{
  "arch": "resnet",
  "model": "image classifier",
  "dataset": "capsule endoscopy frames (Kvasir-Capsule)",
  "train_examples": 42238,
  "image_size": 32,
  "crop_scale_min": 0.5,
  "horizontal_flip": true,
  "targets": ["finding"],
  "num_classes": 11,
  "norm": "batchnorm",
  "hidden_act": "relu",
  "drop_path": 0.1,
  "depths": [4, 4, 4],
  "kernel_size": 3,
  "stem": "single",
  "avg_pool_shortcut": false,
  "widths": [80, 128, 240],
  "loss": "cross_entropy",
  "head_dropout": 0.1,
  "init": "xavier_uniform",
  "residual_init": "scaled_by_depth",
  "optimizer": "soap",
  "beta2": 0.999,
  "learning_rate": 0.0025,
  "beta1": 0.9,
  "shampoo_beta": 0.999,
  "eps": 1e-08,
  "precondition_frequency": 10,
  "max_precond_dim": 1024,
  "merge_dims": false,
  "one_sided": false,
  "adamw_lr_other_params": 0.00086,
  "max_steps": 15700,
  "batch_size": 128,
  "epochs": 47.6,
  "lr_schedule": "cosine_restarts",
  "final_lr_fraction": 0,
  "warmup_steps": 310,
  "weight_decay": 0.08,
  "adamw_weight_decay_other_params": 0.01
}
Rows from block 8 of a small image classifier, named by matrix and row number. Rows with one number belong to one channel. Each number is 128 + 24 x the weight over its row's rms, rounded and kept within 0 to 255. All counts start at 0.
Before each channel's rows are labels from the 100 images, of 14976, where the channel reaches its highest value: "patch colour" is the nearest of a few named colours to the mean colour under the peak. Only what is clearly more common there than usual is listed. The data: capsule endoscopy frames (Kvasir-Capsule).
# convs0: first 3x3 conv, stride 2 (model.blocks.8.convs.0.weight, 240x128x3x3, each kernel summed), inputs 0-127
# convs1: second 3x3 conv (model.blocks.8.convs.1.weight, 240x240x3x3, transposed, each kernel summed), outputs 0-119

patch colour: orange
convs0.162 [154 119  94 117  70 133 119 108  88 153 118 118 100 129 160 138 116 141 108 167 161 106 143 148 120  88 154  74 160 118  75 160 140 143 105 130 176 126 148 159 141 109 114 170 159 109 123 176 134  74 104 144 128 124 108  93 106  92 174 114 176 120 126 177 132 138 101 129 173 109 152 163 166 109 111 113 153  97 115 124 118 110 119 101 121 106 106 124 137 106 132 148 107 100 124  84 141 132 122 138  87 123 145 138 116 126 134 128 142 117 156 121 134 121  89 135 110 127 104 117 139 144 111 123  99 112 125 137]
convs1.162 [110 140 130 120 138  81 165 130 126 138 100 139  96 150 115 138 228  98 119 152 160 105 128 152 118 121 125 118 105 176 141  85 110 141 111 135 166 130 150  92 116 123 131 130 154 142 123 111 144 175 153 135 109  91 149 153 145  94 139 157 165 140 136 119  68 111 116 116 151 139 149 154  91 124 119 131 171 120 151 112 150 125 118  58 119 151 122 133 127  60 127 127 120 128 130 122 117 146 152 124 134 159 157 120 108 110 128 130 130 107 148 140 152 117  98 126 124 141 124 107]

patch colour: grey
convs0.41 [115 143 105  99 111 102 101 149 136 127 129 117 161  86 121 137  95 154 176 126 123  90 121 174 108 109 103 137 111  78 135 133 120 124 129 127 161 138  64 139 152 138 120  98 115 143 166 128 111 120  91  98 178 124 106 142 142 119 110  98 162 158 145  75 161 114 157 159 114 121 137 133 137 168 139 120 138 119  89 130  84 132 136 117 129 155 147 132 117 127 128 160 124 119 152 129 160 104 109 118 103 120 107 137 100 119 128 193 118 122 179 151 137 128  91 153 109 109 155 127 102 150 154  90  99 139  91 112]
convs1.41 [150 122 111 108 149 162 160 139 111 141  99 137  78 123 149 125 116 112 147  78 144 129 120 123 102  80 152 120 131 102 114 131 108 142 118 119 139 100 113 149 141 178 117 178 126 160 122 119  95 122 132  92 176  96 133  93 133 171  79 151 118 174 162 119 126 115 151 127 135 158 133 121 123 162 161 148 143 114 123 138 166 130 100 147 122 142 143 176 125  90 155 106 131 115 132 127  96 135 151 142 149 131 160 131 115 171 129 151 143 130 135 130 104  90 133 136 120 146 154 116]

patch colour: grey
convs0.23 [132 150 142 109 108  90  78 139 129 153 129 100 121 185 128 154 131 140 162  89 106 111  96 137 118 121 130 104  95 128 127 125 159 156 123 131 129 142 144 115 138 146 117 138  80 129 156 137 146 134 122 107 128 102  99  96 139 136 122 121 126  98 151 110 104 133 149  89 139 173 139 131  99 138 134 143 101 147 149 112 177 101  90 146 141 118 122 115 133 123 111  65 137 134 146 152 139 125 114 146 139 143 103 140  61 175 118 203 104 102 111 131 102 144 103 120  84  84 132 108 137  78 125 114 121 113 165 117]
convs1.23 [132 127 158 129 127 130 156 141 147 151  95 128 119 129 125  98  66 141  90 121 101 165 106 159  95 131 158 150 113 155 122 150 175 157 139 131  95 171 108 149 131 104 116 109 105 104 147 121 151 100 154 136  84 107 119  99 129 114 147  97  95 155 159 163  94 163 145 131 168 144 167 127 178 115 140 126  91 131 122  96 124 107 125 110 149 129 191 166 158 114 140 183 124 128  81  92 139 126 117  94 119 176 144 135 129 133 110 138 156 155  97 120 140 166 120 159 138 126 147 155]

patch colour: yellow; pink
convs0.199 [144 137 122 128 150 107 104 112 143 145 123 103  91 129 101  99 106 154 136 117 100 111 177 130 131 171 110 113 104 119 183  96 135 129 148 156 159 104 130 165 117 103 119 124 144 143 137 136  79 135 124 165 169  89 157 122 159  77 126 117 131 149  86 129 118 119 121 170 106 128 152 133 128 106 134 117 149 131 130 110 180 162 123 123 135 165 118 123  65 126 124 136 131 145 128 140 117 126 193 158  97 135 106  82 100 147 150 139 132 114 139 162 145 133 142 147 140 148  78 174 160 151 149 126 114 147 157 143]
convs1.199 [128 143 122 125 115 158 119 168 136 155 133 173 168 144 122  90  74 142  98 115 110  94 133 110 128 141 111 147  79 117 144 181 149 105 129 140 128 104 104 140 135 126 147  82 163 113 131  87 174 151 114 151 155 122 133 121 133 120  92 139 163 164 114 117 152 186 139 105  92 117  82  93 167 133 150 153 158 118  74 109 149 119 112 142 131 121 145 151 112 171 136 124 149 120  76 133 139 138 135 137  87 104 133 170 126 145 127 148 114 148 116 136 137 119 118 115 127 119 121 158]

patch colour: orange
convs0.83 [127 102 138 165 169  99 104 111 128 154 165 118 163 156 110 197 112 109 133  96  87 112 162 176 123 168 115 108 114 197 142 111 151 104  83 115 127  89 147 130 107 150 131 104  96 145 123 114 126 137 115 121 147 118 103  96 153 139 150 123 134 120 131 101 119 124 128 102 156 143  90 106 127 115 103 141 138 126 127 124 107 127 134 129 161 104 134 107  97 101 110 127 144 147 115  91 119 126 126 132 157 109 118  77 161 152 119 177 153 144 155 140 128 152 131  68 104 118 121 155 139 145 157 155 114  83 134 118]
convs1.83 [122  65 129 117 170 125 131 108 151 130 134 122 156 113 132  97 122 146 131 116 168 117 128 120 120 121 137  83  99 122 121 126 190 173 133 156 130 142 104 188 142 108 145 118 159 130 130 138 135  95 130  93 135 158 129 148 126  89 132 131 147 112  90 136 138  99 111 106 105 131  90 172 115 125 161 125 133 139 131 110 167 155 146 137  89  99 160 122 111 112 112 166 149  82 113 115 170 106 112 147 131 151 161 132 136 139 143 177 131 101 145  99 144 140 127 125 107 137 143  88]

patch colour: pink
convs0.91 [100  78 137 146 149 175 154 167  74 136 101 145 157 125 121 140 168 106 116 149  98 125 136 155 171 112 116 109 135 127 160 106 111 115 143 139 161  82 137 101 131  86 120 138 115  90 126 127 147 156 117 114 127 139  94 146 116 137  98 159 124 161 108 153 115 146 115 118 113 104 134 152  91 150 167 152 181 151 103  94 116 150 142 128 110 158 123 131  74 120 183 137 105 135 121 124 102 147 138 130 159 148 101  94 127 138 175 146 145 144 118 119 127 129 130 108 109 164 164 129 163 160 120 139 134 143 148 168]
convs1.91 [175 141  75 171 130 123 104 135 135 135 104 155  86 121 139 137 103 135 104 105 148 134 122 102 126 119 137  83 142 112  94 153 169 113 130 139 125 103 126 114 170 162 110 150 132 113  90 113 119 101  97 114 111 136 116 123 123 107 142 165  91 143 156  88 137 111 206 140 122 179 121 118 171 177 126 113 130 157 145 126 178 130 129 142 132 107 156 149 116 105 115 158 114 139 137 172 123 119  84 113 180 119 141  63 133 111 127 176 117 101 163 127 120 153 128 115 102 130 121 124]

patch colour: pink
convs0.75 [117 122 153 121 127 184 109 113 163 145 129 117 150 117 112 199 131 170 134 180 145 112 141  69 164  85 146 138 131 178 132 103 150 109 105  94 115 104 126 115 105 132 129 109 116  96 109 119 111  92 146 131 125  64 128 143 104 106 139 127  74 118 132 139 150 146 122 146 107 158 110 125  83 125 149  97 123 140 126 132 141 154 136 132 117 125 137 102 116  98 114 121 139 117 156  97  95 118 106 143  91 122  75 145 137 119 126 168 110 146 161  92 157 139 137 131 138 112 148  90 108 119 149 106 112 156 108  97]
convs1.75 [151 136 174 125 113 136 117 150 157 117 157 110 116 158  98 137 131 111 127 119 153 104 138 157 126  78 146 172 125 196 106 152 113 108 100 122  95 144 123 136 172 131 140 131  95 114 117 115 142 126 103 105 142  84 115 110 116 151  76 141 118 130 107 134  97 117 143 109 104 164 160 134 104 170 119 115 126 142 114 136 142 100  97 172 145  91 137 113 157 102 126 122 145 145 148 134 159 106 107 123 141  98 140 139 134 139 120 105 146 159 116 156 112 156 102 111 140 128 179 148]

patch colour: grey
convs0.177 [176 118 111 121 101 141 108 126 106 118  73 115 140 129 114 109 184 127 135 114 127 104 151 119 109 150 160 135 138 152 124 120 153 120 131 119 128 164 126  77 102 131 118 115  95 150 111  82  64 101 186 142 145 122 132 119 114 176  85  99 101 152 160  96  96 132 130 105 173 129 109 153 114 126 147 151 146 105 116 116 119 130 134 142  76 131 106 108 147 119 175 120  98  93 114 127 106 124 155 151 130 117 124 157 103 168 145 130 163  80 111 135 147 125 110  96 149 127 150 104 132  92 133 160 128 119 148 129]
convs1.177 [140 143  71 139 125 131 144 126 130 134 100 138 129 128 119 132 150 113 155 172 117 117 140 106 116 134 150 159 126 147 166 101 133 163 116 114  94 147 119 189 101 122 152 131 148 137 118 149 130 134 130 120  89 120 147 145 124 116 123 110  89 129 164 169 149 117  93  95 128 124 149  76 104 113 147  78 147 121 146 124  90 157 107 120 133 157 130 105 121 122 129 169 181 170 124 118 130 135 125 123 150 101 169 135 131 102 132  68 107 161  98 183 152  95 144 122 150 114 127 127]

patch colour: orange
convs0.46 [ 97  91 155 168 153 144 125 113 130 105 130 153 142 138 169 104  99 131 101 122 127 120 132 120 167 118 109 116  94  99 107 119 206 141 118  98 114 142 115 183 101 109 114  89 192 109 120  98 107 107 127  96 141 138 108  99 165 133 177 141 102  98  86 122 103 108 123 109 102 178  89 117 149 102 138 103 140 151 128 179 138 118 135 169 126 150 123 136 118 159 140 146 133 135 126 168 138 120 127 137 132 140 115 114 134 122 111 127 166 137  96 130 119 118 135  67 138 103 103 126 151 116 123 134 143 146 119 102]
convs1.46 [ 80 101 107 113  99 156 100  90 141  82 150 139 137 144 156 169 145  86 109 165  70 131 138 157 164 127 142 116 139 120 107 132 138 152 121 108 121  97 132  82 124 155 121 108 108 110 107 128 125 123 117 125 102 149 135 164  78 108 108 198 105 152  97 123 140 155 145 109 146  94 119 114  69 152 173 103 108 122 144 109 111 144 148 132 113 182 150 125 145 138  91 162  97 157 134 129 120  98 153 113 110 120 162 152 115 126 121 110  92 119  94 139 153 145 143 107 152 164 129 132]

patch colour: black
convs0.136 [131 170 117 140  91 149 159 180 121 117 101 110 159 171 141 134 114  99 156 112 114  97 153 129 119 126 114 135 136 101  98 130 140 142  80  90 142 117 120  95  87 149 120 154 132 133 171 155 100 124 135 168 109  99 129 121 125 108 129 140 113 137 135 106 128 158  82 147  78 149 101 149 137 155 128 131 132 122 151  91 140 140 105 140 131 153 140 165 112 105  97 117 157 144 128 143 125 111  78  86 158 138 167 140  97 155 101 120  81 132 131 126 142 179 160 114 118 125 133 177 118 122 166 134 160 108 100 157]
convs1.136 [148 127 129 129 110 131 102 124 123 130 116 169 103 110 113 103 142 155  97 102 141  97 148  94 130 130 117 109  98 110 119 135 143 129 140 104 133 103 149 156 136 113  99 150 153 130 125 134 119 147 115  71  75 158  87 117 114 123 136 156  83 163 148 142 101 108 148 129 116 118 101  60 145 130 152 114 105 130 136 146 114  88  95 109 119 157 125 163 126 125 120 109 174 100 104 116 102 111 113 100  96 131 143  92  89 137 112 114 128 121 118 134 126 107  93 126 129  83 152 138]

patch colour: pink; grey
convs0.9 [ 54 116 116 118  90 143 125 104 119 104  97 153 114 141 113 133 126  89 135 141 110 107  89  64  90 106 139 145 133 129 151 132 158 133 125 126 141 136 152 119 125 124  95 154 108  92 153 128 116 100 158 112 150 108  74 130 150 175 122 105 147 146 104 111 149  96 140 101 124  99 144  89 177 162 108 120 163 114 128 115  86  97  93 128 145 128 121 111 146 165 134 147  88 128 123 168 139 121 114 108 153 130 128 151  82 126 144 128 140 143 127 116 110 138 153 119  97 121 166 150 168 106 103 137 140 159 104 162]
convs1.9 [168 143 128 159 114 140 117 109  68 128 164 138 143 147 142 142 114 136 159 144 153 162  98 143  89 117 100 130 143 109 114 128 116 156 113  94 152 103 199 121  93 177 107 120 163 108  97 141 135 133 124 111 132  98 145 107 125 111  95 113 164 163 146 177 126 160 140 152 136 170 160 155 105 134 135 129 133 152 150 114 116  79 126 130 135  90 130 147 118  92 128 132 100 199 132 114 142 111 135 172  77 103  89 151 128 119 146 174 107 116 118 151 102 146 143  97 144 130 124  99]

patch colour: grey
convs0.120 [149 114 103 111 134 105  84 169 148 104 149 185 136 118 105  99 123 152 156 121 109  91 100 154 101 127 149 178  85 128 170 161 122 128 156 114 132 129 121 133 137 141 103 143 141 161 124 160 146 153 114 126 156 110 128 109 105  88 177 171 111 134 150 102 126 122 170 107 139 141 149  88 113 125 146 116 134 158 109 114  89 115 153 134  95  84 124  96 125 166 105 127 155  63 116 130 135 112 133 131 105 157 139 122 137 152 104 131 144 114  86  94 102 110 120 135  98 140  95 126 161  94 135 107 130 151 114 145]
convs1.120 [104 106 140 116 108 118 118 164 113 140 121 104 108 127 144 128 143 103 120 125 206 140 104 104 138 153 103 148 109 102 133 167 110 148 184 132 161 166 124 115 128 136 140 139  98 156 120 155  90 116 116 165 101 138  96 140 149 113 157 114 130 117  93 108 145  82 131 128  76  78  80 130 117 122 123 116 137 137 129 154  97 121 111 145 110  92  81 145 128 118 124 186 114 169 138 150 139 142 135 122  88 156 118 123 138  86 140 140 150 143 148 106 115 109 140 187 140 104 152 130]

patch colour: orange
convs0.198 [109 187 142 144 117 160 136  94 111 120  98 117 119 146 179 110  93 159 125 147 149 141 134 135 116 167 130 168 116 111 134 143 101 148 155 128 112 102 101 126 119 170 137 156 124  64 175 156 169  89 119 129  88 128 114 100 116 172 136 122 134  92 144 118 150 170 108 101 126 147 153 124 128 112 106 173 150  84 135  83 137 110 133 126  95 137 139 132  99 129 120 107 167  98 146 122 136 136 101 144  80 124 110 105 154 116  85 148 108 120 120 114 116 148  99 162 122  95 157 139 132 150 126 140 117 153 107 126]
convs1.198 [142 170  87 116 172 177 100 147 131 111 112 141 123 128 116 143  99 114 163 105 111 139  70 192 119 166 131 133 161 146 134 149 145 127  99 120 115  94 152 158 131 146 117 110 120  99 154 123 101  97  77  66  92 111 144 131 168 123 129 146 138 145  93 120 116 123 116 115 138 125 119 140 154 120 119 114 141 147 157  89 146 111 147 165 153 137 133  99 128 134 177 128 125  60 203 136 140 114 140  94 169 127  76 115 144 109 150  97 106 136 121 125 129 131 139 137 144 181  91 120]

patch colour: pink
convs0.57 [ 87 111 120 115 167 102 108 102 105 114 119 129 124 145 111 162 117 101 139 141  89 120 126  97 119 143 182 150 135 196 155 108 156 149 152 143 109 123 173 100 136 148  98 135  84  99 151 138 134 130 168 126  99  98 175 153 152 120 105 132 113 146 165  93 130 134 135 100 108 111 140 123 137 142  78 129 111 117 105 131 168 131 135 137 121  87 157 101 116 129 111  93 103 127 126 165 107  95 127 130 129  99 130 117 116 136 117 134 176 158  95 116 105 164 103 118  99 155 124 112 152  97 175 116 124 172 129 110]
convs1.57 [162  81 102 137 123  97 155  93 137 119 122 175 117 105 116 131  97 172  88 131 109 113 111 155 133 136 160 135  90 161 143 123 160 153 129 128 137 116 135  99 144 117 130 136 136 114 157 119  67 123 180  78 159 113 135 127 111 139 122  94 137 131 136 179 108 101 122 115 143 113 166 149 152 112 133 138 129 151 107 152 170 142 137 145 179 109 105 148  97 101 128 151  99 129  97 136 132 128 118 176 118 146 215 145 139  98 138 131 120 131 132 146 125  94 114 136 148 162 186 111]

patch colour: black
convs0.32 [129  87 162 146  89  87  94 162 140 129 121 150 107 110 134 134  94  65 130 126 137 143  96 134 144 135 135 121 105 113 122 155 120 150 124 167 111 137 160 127 120 114 102 115 184 166 113 150 120  98  93 135 157  96 100 143 166 103 109 147 137 124 143 146 112  67 127 128 122 123 146 136 103 107 113 126 115 122 119  99 108 177 144 155 164 116 136 129 108 122 138  99 120 152 123  60 107 144 141 156 109 108  86 120 130  82 108 161 145 176 126 115 119 128 172  91 110 133 143 158 142 147 125 122  91 117 117 107]
convs1.32 [129  72 102 134 126 128 135 112 101  95 115 154 125  97 102 118 134 162 173 118 114 163 126 133 131 128 140 111 113 121 172 142 120 114 110  78 118 106 122  96 180 111 124 129 120 149  86 149 109 100 122 125  88  98 144 104  98 133 128 124 128 112 111 107 130 102  94  99  96 144 104 118 124 119 104  88 111 135 126 141 130 104 179 167 150 118 116 120  96  91 123 154  98 140 116 125  99  99 123 101 153 142 127 118  93 117 119 130 170 122  98  80 132 100 122  97 126 135  84 153]

patch colour: grey
convs0.214 [124 142 149 194 156 119 107 112 134 112 105 131 115 143 142 156 139 121 144 107 128 115 118  97  87 105 130 159 135 140 114  87 116  96 140 100 206 166 145 108  88 110  79 185 127 191 131 121  82 113 134 105 104 119 122 149  92 170 155 127 142 133 126 143 121 114 121 114 116 103  90 100 139 115 124 121  95 122 104 141 129 123 127 136 117 142 140 119 155  80 170 149 126 134 153 120 169 160 128 106 126 115  81 144 111 133 120 149 129 139 112 128 124  91 145 118 167 132 133 117 146 128 104 155 101 108  89 145]
convs1.214 [115 150 106 121 131  86 147 155  69 111 134  99 113 149 179 138 108 133 124  99 121 128 108 166 154 127 129 123 146 123 114 102 135 113 113 131 115 150 101 150 101 162 142  99  99 118 133  98  96 139 140 134 107 164  97 130 148 163 135 123  87 155 170 147  85 103 113 131 150 130 109 116 165 145 176 138 112 138 163 117 127 135 158 134 105 137 142 121 128 145 143 121 106 139 142  81 106 142 132 106  98 114  83  98 108 120 131 138 121 137 106 146 145 115 144  94 111 114 141 144]

patch colour: orange
convs0.191 [143  98 103 116 123 100 121 112 110 107 124 136 153 198 120 134 100 133 164 126  94 142 145 133  90 154 152 128 156 129 164 107 150 101 151 105 107 123 159 151 171 124 149  74 138 155 152 101 142 127 108 117 118 133 114 129 118  83 137 144 117 108 132 136  99 110 119 130 125 107 139 112 155  75 124 116 115 135 105 124 111 138 119 164 122  98 131 117 120 106 121  80 146 157 140 117 132 166 134 104 102 138 163  87 189 144 111 125 105 102 176 153 108 144 118 141 116  96 148  74 136 182 156 155 129 110 105 162]
convs1.191 [127  93 101 117 173 122 168 115 118 148 141 136 104 124 124 142 112 144 144  79 150 172 178 128 110 171 105 142 111 145 132 104 132  81 118 119 158 122 102 130  93  72  94 120 194 135 109 131 144 106  77 167 142 152 180 173 120 107 116 126 108 116 144 114 127 159 151  86 168 122 169 155 155 164 110 166 139 131 145 141 137 108 116 136  95 110 141 127 174 135 160 135 132 124  94 156 126 122 101 117 118 123 129 123 141 131 122 136 119 137  94 125 113 141 124 117 119 162 141  96]

patch colour: pink
convs0.55 [172 157  98 102 156 115 124 119 135  77 116 134 143 135 141 136 118 130 113 132 135 126 124 136 141 171 167 147  92 174 111  90 132 130 131 136 134 143 125 132 154  93  88 124 106 158 150 164 153 115 118 108 105  86 187 144 115 124 138 123 136 131 161 126 123 143 125 116 123 102 123 139 135 102 133  66 155 116 126 121 133 148 101 110 154 108 181 109  97  74 117 190 105 135 113 173 112 136 105 144 128 156 111 165 128 119 141  96 115  98 149 133 134 147 116 116  92 137 152 110 104 134 150 154 137 189 145  94]
convs1.55 [154 134  92 104 118 158 104  93 160 106 132 137 140  73 129 131 105 144 126 102 163 157 108  98 129 147 129 142  59 125 114 154 130 155 134 127 123  93 115 135 159  95  99 110  96 104 136 110 128  90 114 172  96 122  63  99 118  72 177 162 145 129 146 128 148 139 134 116  91 132 127 149 177 115  98 120 102 128 143 148 156 153  90 140 111 128 109 130 146 153  90 117  99 131 153 121 109 159  97 177 110 125 140 135 147 131 157 114  65 137  88 147 103 126 141 125 148 126  88 108]

patch colour: grey
convs0.166 [ 87 141 109 127 163 133 117  92 173 113 100 107 115  74 169 125 120 133 138 116 133 153 100 143 101 124  94 156 111 111 136 138 151 130 131 112 123  92 128 124 100 147  95 127 120 161  74 123  99 122 119 106 135 109 113 122 142 145  94  90 101 144 116 109 117 111 160 122  85 157 131 111 107  74 135 147 108 128  57 105 106 173 128 111 145 108 136 127 142 167 108 143 114 138 123 165 111 102 139 139 125 187 144 139 125  84 139 115 126 142 135 180  92 153 128  97 116 117 125 150  86 120 102 116 123 156 160 121]
convs1.166 [101 168  87 161 146 130 131  64 114  92 138  92 127  99 110 127 129 114  81 116 139 145 126 126 141  99 135 120 133 137 120 110  96 120 119 112  85 125 143 122 118 138 118 158 100 135 100 135 148 180 157 121  93 123 177 111 118 141 111 137 134 149 115 119 120 140  86 117 115 149 146 101 141 155 121 108  96 104 137 105 141  95 156 105 136 112 136 114 143 169 128 135 122 109  99 118  85  96 159 103 128 148  99 142 129 101 137 143 192 121 166 106 106 113 128 113 183 118 106 147]

patch colour: orange
convs0.211 [ 96 133 168 100 132 139 138 125 147  87 155  83 123 101 141 133 101 105 123 122 119 109 131 141 138 170 179 162 104 102 137 148 111 105 137 131 128  67 143 127 179 130 124 145 116  79  99 156 148 123 110 106  93 119 134 124  88 122 120 130 121 127 168 111 114 121 136 152 189 118 169  96 100 155 102 123 164 122  79 132 138 137 147 123 108 147 106 131 155 126 134 132 156  96 165 149 116 120 114 161  99 129 133 152 169 156 111 130 130 116 172 155 100 126 146 164  95 131 113  84 142 113 126  96  88 145 121 132]
convs1.211 [133  88 106 133 111 154 107 131 123 144  81 164  94  99 132 124 100 143 170 144 141 164 116 107 127 158 145  73 150 128 111  90 110  88 116  95 159 116 137  68 108 141 170 183 143  96 109 112 136 115 153 167 116 134 139 189 136 137 133 145 108 129 127 143  98 134 103 140 141 129 152 143  82 115 108 126  90 123 133 126 129 187 126 118 157 112 122 155 115 109 133 124 146 132 134 140 156 161 122 206 141 185 115 127 156  99 106 145 116 154 129 136 112 119 134 151 147 135 116  89]

patch colour: pink
convs0.73 [120 159 157 124 114 118 109 122 154 137 150 116 109 123 142 164 187 131 122 153 138 128  80 114 107 166  95  87 111 170 102 155 140 108 142  90 140 130 131  96 137 122 160 143 131  97 145 115 126 188 123 129 103  88 129 170 127 152 163 106 104  73  91 150 127 153 147 125 167 132 108 119 109 138 146 139 164 135 137 131 143 118 180 117 113 103 137 117  95 114 141 121 100  77 169 107 108 138 135 139 126 152 131 158 136 142 112 119  95 156 113  78 111 123 140 106 140 111 137 112 113 134 102  78 102 130 105  89]
convs1.73 [114 120 152  97 111 142  84 165 129 115 134  93  91 138 121 132 108 116 124  99 154 161 101 133 182 153 123 141 137 125 152  79 115 113 107 129 124 155 124  82 132  79 140  88 121 106  95 107 162 157 128 134 103 105 127 113 141 147 137 177 156 134 169 143 135 156 115 129  87 131 147 154 117 169 117 124 111  79 187 154 132 110 128 117  99 147 141 116 124 143 126 146 135 108 123 142  86 134  99 144 167 132 157 152  82  83 128  84 118 148 100 116 117 148 148  96 120 121 157 105]

patch colour: pink; grey
convs0.228 [150 148 149 127 144  79 163  92 124 121 133 140 136  95  90 120 178 116 158 140 116 119 128  95 127  82 139 124 132 159 155 123 149 144 147 127 137  94 145 159 146 172 109 180 138 148 104 138 151 130 114 121 132 115 128 109  98 131 125  78 155 122 144 140 123  98  98 128 131 150 138 138 135 136 104 116 182 150 112 103 131  60 116 115 129  98 111 104 130 126 134 107 172 119  95 148  98 104 107 122  89 143 103 125 147 104 119 151 112 109 122 106  88 120 143 157 102 115  76  92 133 126 155 162 191 108 117 144]
convs1.228 [ 71 157 138 151 141 108 104 121 110  91 120 130 137 139 128 164 145 129 133 156  91 130 125 138 155 124 116 119 177 153 137 136 122 109 137  98 152 171  98 136 100 117 140 127 124 138 116 151 102 183 142 130 103 158 127 161 160 147 106 135 124 101 121 123 145 120 128 135 112 105 130 157 112 121 106 131 154 104 135 114 148 120 142 108 120 143 162 129 116 138 153 129  80 105 118 122 102 151 147 152 148 121 149 113 132 188 121 120 126  98 102 120 129 122 161 123 144 121 167 109]

patch colour: pink; yellow
convs0.197 [116 110 118 155 138 122 154 131 181 112 149 162 146 143 127 107 158 124 157 109 119 126 150 118 148 144 129 107 141  78 105 116 101 145 130 171 114 128 147 143 124 116 144 122 150 122 140  98 172 135  65 157 137 124 143  95  85 139 151 129 146  94 141 145 139 148 160 148 158 133 149 105 152 125 136 138 111 132  89 143 157 147  95  96 132  98 144 104  71 155 131 134 108 114 194 125 129 140  99 112 141 138 151 114 101 118 136 172 122 108 178  80 123  98 143 151 166 129 158  77 113 126 132 125 155 168 131 130]
convs1.197 [142 144 123 113 125 144 115 146 127 116 116 136 130 130  85 101 111  90 158 139  94 132 100 149 114 168 147 108  99 126 139 131 157 105 101 118 157 164 108 126 113 140 107  94 179 106 129 119  81 126  75 123 147 130  97 146 139 142  98  96 124 108 120  88 158  78 169 158 102 118 120 179 100  85 127 147 117 103 105 105 131 105 103 107 174 149 115 121 124 114  92 168 115 124 132 139 114 181 138 169 140 118 130 145  97  83  90 108 146 133 134 141 143 132 119 138 105 164 151 127]